From a checkpoint of a small CTC audio transcriber.
Model: norm layernorm, activation gelu, layers 10.
Training: adamw at rate 0.0013, 4800 steps, batches of 64.
Data: trained on read English sentences (LibriTTS-R), 15625 training examples, 19.7 epochs.
Rows from block 7 of a small CTC audio transcriber, named by matrix and row number. Rows with one number within an expert belong to one neuron, the router's apart. Each number is 500 + 25 x the weight over its row's rms, rounded and kept within 0 to 999. All counts start at 0. Numbers have three digits each.
After each expert's rows are labels from the 100 clips, of 14976, where the router gives the expert most weight on average: "top examples" is what is common among them. Only what is clearly more common there than usual is listed. The data: read English sentences (LibriTTS-R). In brackets: how many of the 100.
# router: slot weights (model.blocks.7.mlp.router.weight, 16x256), inputs 64-127
# up: expert up (model.blocks.7.mlp.up, 8x256x256), inputs 64-127
# down: expert down (model.blocks.7.mlp.down, 8x256x256, transposed), outputs 64-127

# expert 6
router.12:434506488440482485499508522502509510538492495492476461497476463447497488500497496508489500484481539487535527488480446533457515489482464476478517477506474493477484513490512450482461468495504478
router.13:461516485474455484493498531533507493526494499481484464523509444451554442494513487501500496489459506485536548486479446515465536470503487488486503494486484502504455520496499455469474450526486517
up.0:488531454518489472511493496485497542499475449497489472539518443493475514532486538492499485506504511477554481526466468524484530511483497523509466525514503504456484517478527420543483492482485448
down.0:511495454494462497497473510487505442489482522513470479517510560488555497498509476505487509542514502463481497512426497450463483457505490516468466530497527496517538482531476533532508560528507462
up.1:531505471500513561444462528470478534485483492503536487498560474490511481526521540521531501478510473480494497467510513527516488525485516502489478498504493502452444491521495479496483456471493525
down.1:517482541485482493475557540523481498528528466473471528499519453556486468516480514498501489495546453517519480493528535507509513533485518512513496518526476482544443518478511511499448490505484527
up.2:491529493503478496499510471512508515511464507494478448518502506484530481483493474535517478499490531512530509477479481507541526512526472518532490496456494498485512494467484450540487512551507457
down.2:510510480506481493519478500498510470528540503507513468503477529525495493465511466521461515515480506514498479496514505504482510462517531479494537468493535499528527497502476508505471517531494437
up.3:474529533492481483507470495492527489471498502483502486515515462480518506467507497504521504549483509526530512475464473479495534535528474509504493539502491503535503488486531476507485493529501479
down.3:499555482517464536475485503515512478518518497504473479514464542508514449452499455520514486513533492498498468505517500494481464478510469478500475477485481506490523518521493527511502502484477480
up.4:520470493502482491508523497525435499481469499528536538481505525509470509533514504480522478492531501461528478482541522495526491476528523514500473503514538507523521483536501501466501473521490571
down.4:470530488467498518460498500511559550514496504508483496493505499499488509520503482533480481470460480525535522536502545490525471503542499558485559463480474493511515568523495533519488456480493509
top examples: voice: female (86)

# expert 5
router.10:493463516495493484457508517492528483492472530476489526575469521448518490480447466504536492501484504534527513498487502466481543524462486516487511489493510532526478520516447492511479483555494478
router.11:473502552510455492464480501511523496511487526474477527590471538483527487476440478492558495489492497543520491497493481458482514521483510506484500489464487526524454493485470468539476498560500498
up.0:532483483521479498497521546524457532510488508465483479468478464460508487503458505491560498519481510493524493497495523516535493500493491581548504492464490477481473501454484501460445504487483503
down.0:485498467478476494484477514502521490485498527526477501578438508513507457502524485510481484486493505502476512504507512460500550483514522545445473466487477480502491512500492508510500517492509498
up.1:489490477540483498479522495460482525457468552504524500571528509456513497480481488490550473482466518467521462488512486441492472488489516527501491483539503513502484548516496540524494516497502518
down.1:463501540507537497501545476478509478491498517486497500517504455520516483498520495501464507516488476529511472475490457500489501486476515479494495437528481540478463518508502482486496448510530528
up.2:535471491477451497476499514500493530490528492458478490497512523502529527527461543500480467530480520515550482489461508470499497522499488516518464539493498554494487473510464509477477469497508506
down.2:487507507497525510496537455511515439485494466500506454548471509458506496485530483529516493465540501490510515486566499455466494458516521499490478508467535487512528529521503525485533518479504455
up.3:514499524513510533538507503508464498497493450499525541525518484495530532511479531532431446523510523495492454552534505508518499488508480491523503485541469508545512490515502491496510445510514520
down.3:482507455462486526518481524540528474509538529480500469474513477473507492507544532533522500507513467471532516564519483497509528500537500489498526495499554469501502520544520524501497524459488508
up.4:492502511547527563510491503519520465514457494530512498507488513487492487477495470496490540530494500490496521441474469465519527490482529494459518526461512481539506510517483424492496493472522494
down.4:550480469555525473481532557476474491483555500434500503499527536533491492502492511476521500513500490513498461512499556491504462501488519521502467464513511524467488520521540478494472499495501477
top examples: voice: female (88)

# expert 3
router.6:522525510498525493521469469526509484509536464504476483465501479532518496514524503549482523539515531475469479507493529524513476486514524513486520492512487474525540490489537486488501497460543497
router.7:534529497478521492537469474529479474519535474524470486464499478551522489507544513537472514541519524473462497502489520534505467487501510512483512488496493481523552482480523502488511487482548506
up.0:496513492511466509479513515471494494484442562518529510506522492494476515509470500504517453494530482482523494534534494481540517520508519509512449538521492534462446495535501467497485509512470483
down.0:468504513471531507475531517442526511458485528452516491468527508555504511491530495482511476474499503487453483506475485497514501543504548500512495506512539522454535523486501503479524508512495554
up.1:486514502501482464466469500483557502492500511477476495514488493501531437495482511500540474539480548522504542478438443482494520545465480478492494521488470521519485481471495471545492488503489496
down.1:552493507503459520489536514473503492479506479505497472533551526436485510482520468489496472517512504483533486523535524507500475507491489498463518464518507438559475514530487513515507508463475491
up.2:454522531496498461514498506508514496518487501484488482510494489505500469443509489505525511493488495527511512487462468473449536561490478521501479488484504514504492501468492469493493490495483465
down.2:539527517512478493488469500524499523536506505486502483530509482457492513489480487460500494498480484518461515505501541480510464498546508517497539494493499454579500513487493530524459516534523484
up.3:498499470455513520439537538467492557503524504490544496518523471471464507524467517486528471485500490456506500502484467489488515509500478520507485526484506527463460502508458441497509469517490525
down.3:500475490539505529470520525522477484436506497480508526441496452537476526484494509468537477526546510460469482502488472513487495548454515485530484484500490490512525532490527450515518493482477501
up.4:510474479468494513452519546496464517480480503506528508548533509460477516493492541483521452466516458518519518488511476481485487528494513487531485503490539511450446506510474475453526510512480533
down.4:528506506539535548474516510468496490498557449486524534492495496542494486533485505484518482488486501477453496484478512497511489534515504497531489516533504497492485536525468522484508458539470485
top examples: voice: male (78)

# expert 2
router.4:493464495532549552487520534479489523456528477543522494475535448527485493518484520459534507484519500480479491511489527529499481495494504494523468527510529480526508515506478524496540478519531498
router.5:476475493522530540467525561479489545489537468537525500478510478522485501495469480463543496491497481481478479501476506528521459481481523471527461491504522474520497499486496529509554475525502501
up.0:446508522500481494497516508499481517449487501448474459513492471480465480469477450529514496514473496524517525499500505459519514489493513480522474476469510512501493500508500532514488473516501494
down.0:546525507527481467542485523509495488484458521494494500501479492458506505504521502530483514445482506540534498548535499544501494493511459459510494470473491466487487481526483492496530497529494484
up.1:527459463526507485494543521476467504511501497525549497508519482525472507493524527501514477461542470494493493532522456481525508513543537498547443522513546486496485558518504500469477509508497507
down.1:474525463496465513509498483536494507524525491467522495502487491518511471479479487514510501540467477455512496502525547501501502507480523499490499477499481507520545519508472522555497463493543455
up.2:461534515493491474530474487486466481541505491514448504498480529480521509493456472511467536535513546508503535489492521503468519479477512498495532463493487523517525511488503515494482515534525474
down.2:487541508462521482515484464518491446540519505559476497535511516518545483494488502499552447501536511458469501468552494507476501501513464518500512485483508559513465469504507504523488529523496476
up.3:497518521507535509499497494489486510493522491535499466433500486534515469545497499501552519527512505514515496471499540498499533506533497491514467503514515484511507518505533527516521466511512507
down.3:481517498495509490529453500530525446521512494507511502511505486495522473484484440531465534472475496493503475474537466504518498492529484497476530460452464488507500522469507459487497517509493488
up.4:519443486503518507459526529501499537426523489509530509497544470505465497514526509477576468510533478513507477488509550500494491502498517519512455518524512498490493528508515504512478482499491526
down.4:512514503500468520538493482529499529498538449468506514508469481510492494471512491499496520494494503519476507512533436525507523521483494449485530516482543448532546505485489484518544460482576461
top examples: voice: female (83)

# expert 1
router.2:468510484489451523464529522513494510470487534486508530526499506500483492519491505514503502458553476538531487512511457468527501519533524474512475541520480507479475522530484462465483534488460530
router.3:515486471510468497458494513490500550508479554490531510551526503510488501494488514515543490490534520527510464521518464461528508507548514513519490520541484523452488533508476489479518521485472539
up.0:489495501495444498470470517489483516447478485513522477559506486479495528520478519525538504459531483510553498498459509464500499497482490506516506480517507537500497477477474496517496485532504498
down.0:471481482531534471452500520483510498514518482505517530466527537468490522538513511513491475501472481479467515457460492481486463482539516487522495501513489496466488554501470488485494494537506519
up.1:480485485542488511534521505507511523495489514523496505487502506483512514525500478489514484494471508498525486520532514501523467522473494472525502504517438505490472509494511495488483506519468496
down.1:538471490472476507540511496469448515527453466492515495461476481544494484513489506478499496460496525537474521486492478521503479526487480524497480474468459553500469483508498504485443451531548519
up.2:518517515474508485481449473529507516505506512453489473514502528483443530476487523488502534503503521499500500470507528462531500494451497499463490497483505535436480484501522477483462492443473490
down.2:497538485487460470481467448535528487529489499532475508517507513538521455493498453503513547523493505497512550530555488499457548452522486519505527524485476503488573477513493532522503498502463481
up.3:511498493506477482495537548495516506500477518467534470484526516524485520465503537460487515496500487505511503499524477482514472535491512500545482520509500546473493504530536477520504473527437493
down.3:524481516504539536493475498461527502530488502465553533510495509543472535526484501491484492483500529506467492484458493499452455528518468494518522427521481508523484461502484511477448522544492506
up.4:501467512493506513491496523522490511481557519503493466473493484542550493533512524498537499530515520500495558488521497544516508487490492557483487488502485488491500451488526477496498439480486535
down.4:468512475439470517503530486462531493496493535514468497507475511463498449507510511491477486508489506520526536535556514516474497489528477460509542493516558469538500518494466502501473563474483514
top examples: voice: female (89)

# expert 7
router.14:470489492506469503469539492509496503528471551465499503549480470504443530538483504514493470479509507485495486525533460459521495509531526513525480542549498523450461515528482475472498503485462542
router.15:487518483525479506446536496517484522512471564472502507518502486497478494530484536524515441477529508516523493480521449444516484497526509484490521538535495532482447526499506485473503505513476537
up.0:459500506509525513488521488472501459479508504474483507492488471548539502452529471450514510525525520471490465470502465529489508535508475510532547478451513483479507519458505477519503521478508492
down.0:486485509530514507480492495490503496512510517537528514502481479477485468500482501453488484503489523530465490563487517498464470492439479482492513482495507528542486493485514463503481493537521518
up.1:519457496515493470512529499482501531486474514513488506503493504538493491531507472456546490471510468489528474525530494512508503508471554527504487504522551512512488476493492503448518535502449514
down.1:471455474509497497534489521499480542489514467498525495459499476537497535547514536496511508489543469524521504510484490502462523452489509512565496471492481526469510502485550522514482506536527488
up.2:516476520517500520483500517469506539503466518460505507535500465448506523511478521479525500479521440479533489456494479425486517503526490454516483472474521571498479509536482459510492536529473489
down.2:480470522520539520510528554502508506517517484477495509479494520481501486485546516507524476484481471504512486489507499503508505512557480477470460561505525515493523498531478538510519496515501478
up.3:474519517453520473507472492526490492542503482465437493472484503509513463482482472510489521499461506505497526461481509509521535501476445531463499480451468499482508486474517463539495501496479463
down.3:513488489525448448466475442528538453536482479501482511495504455445510448484503476487491480511518501480471531493489568500517470465512537515488496517464524494518504506503520492530487523492522497
up.4:499513516477473497473507539482514528525480518479474477524519510507511477481470491501533541493488514546539534480460516460470509508491468539489497478475500524493478450480469544529481521532515459
down.4:519499513459481487503494479486503498482507518452491483544481477458478491533536513468525492532484490492498565488492505505496476515512518489525524501490484472501513535468468496516504518495497521
top examples: voice: female (90)

# expert 0
router.0:474495513493480487501469496492499521516497545516476524546461472471503479501490470514487482534462454532503535497509469493480566485501475493477506494500491523504460504491482482519505507555466490
router.1:528504495527500521475480478507502521503508507469477484517460493459518463485459456491535516533466502505501531464477518489442452492490466502466511459467488481526495476482446547509473524512512466
up.0:552473512510513527489499447537532502524483482482475497517517547477540491486524444517482518500451521524472535515464523516459483493517454519468515509492504455502475503505512554463485545488516481
down.0:517489506494481514495540516502492519473497500476527509494513446454512527518530524461529502525518471531525467496493474525538497516511503514510454546517516483506483517546488474459528460468530498
up.1:558509497544506573470501483530498505526555496511475542505495528472496514504513492493508538545504469486485498479516518522479468495481474499495525502493492483531516503523513563493474520458554499
down.1:493481501486468515480567540502473479499523499495494522487497483471492525525501529485540488504520517509533474517466559518521509510488558523526478513522484465496489508534485479492501502459502511
up.2:470528526497484489473517484516492523482512554464477465519506531503506459522511487500537505514505522541509501462492460492484500502457488528468516483471505499489490491458454512504469521496505504
down.2:513503514480489489508525505492467502505504466484516486514540516510472501502508514551477476547499462496538489526487504469513485496501540496468513519539507470487548493512495536519514539482505493
up.3:543498487535491534497493486478481529500495499471500510511514484494483495517479494508519531523500503492518447480520561465489482471494493504478503469511505486520542475492499514489488526482525513
down.3:516525502459483481525499525521516490532492500484497521480504491486533490520545536518526521519486472505514530562526510525543486488501545453531480491501514453494497528484473493526514460504504546
up.4:531478469532540524479502520496502514505519476517525522463492489500537498534491500518531525517490528530527491495490528490466464467454486500499499492514499468490487502495490515463475499465502498
down.4:515513483541510522474489509464478525487517513491490523491521484478464503530500527494585450489463527549532478540483559515496493551486509526505438502520507467528474460510499508452478475487531552
top examples: voice: female (88)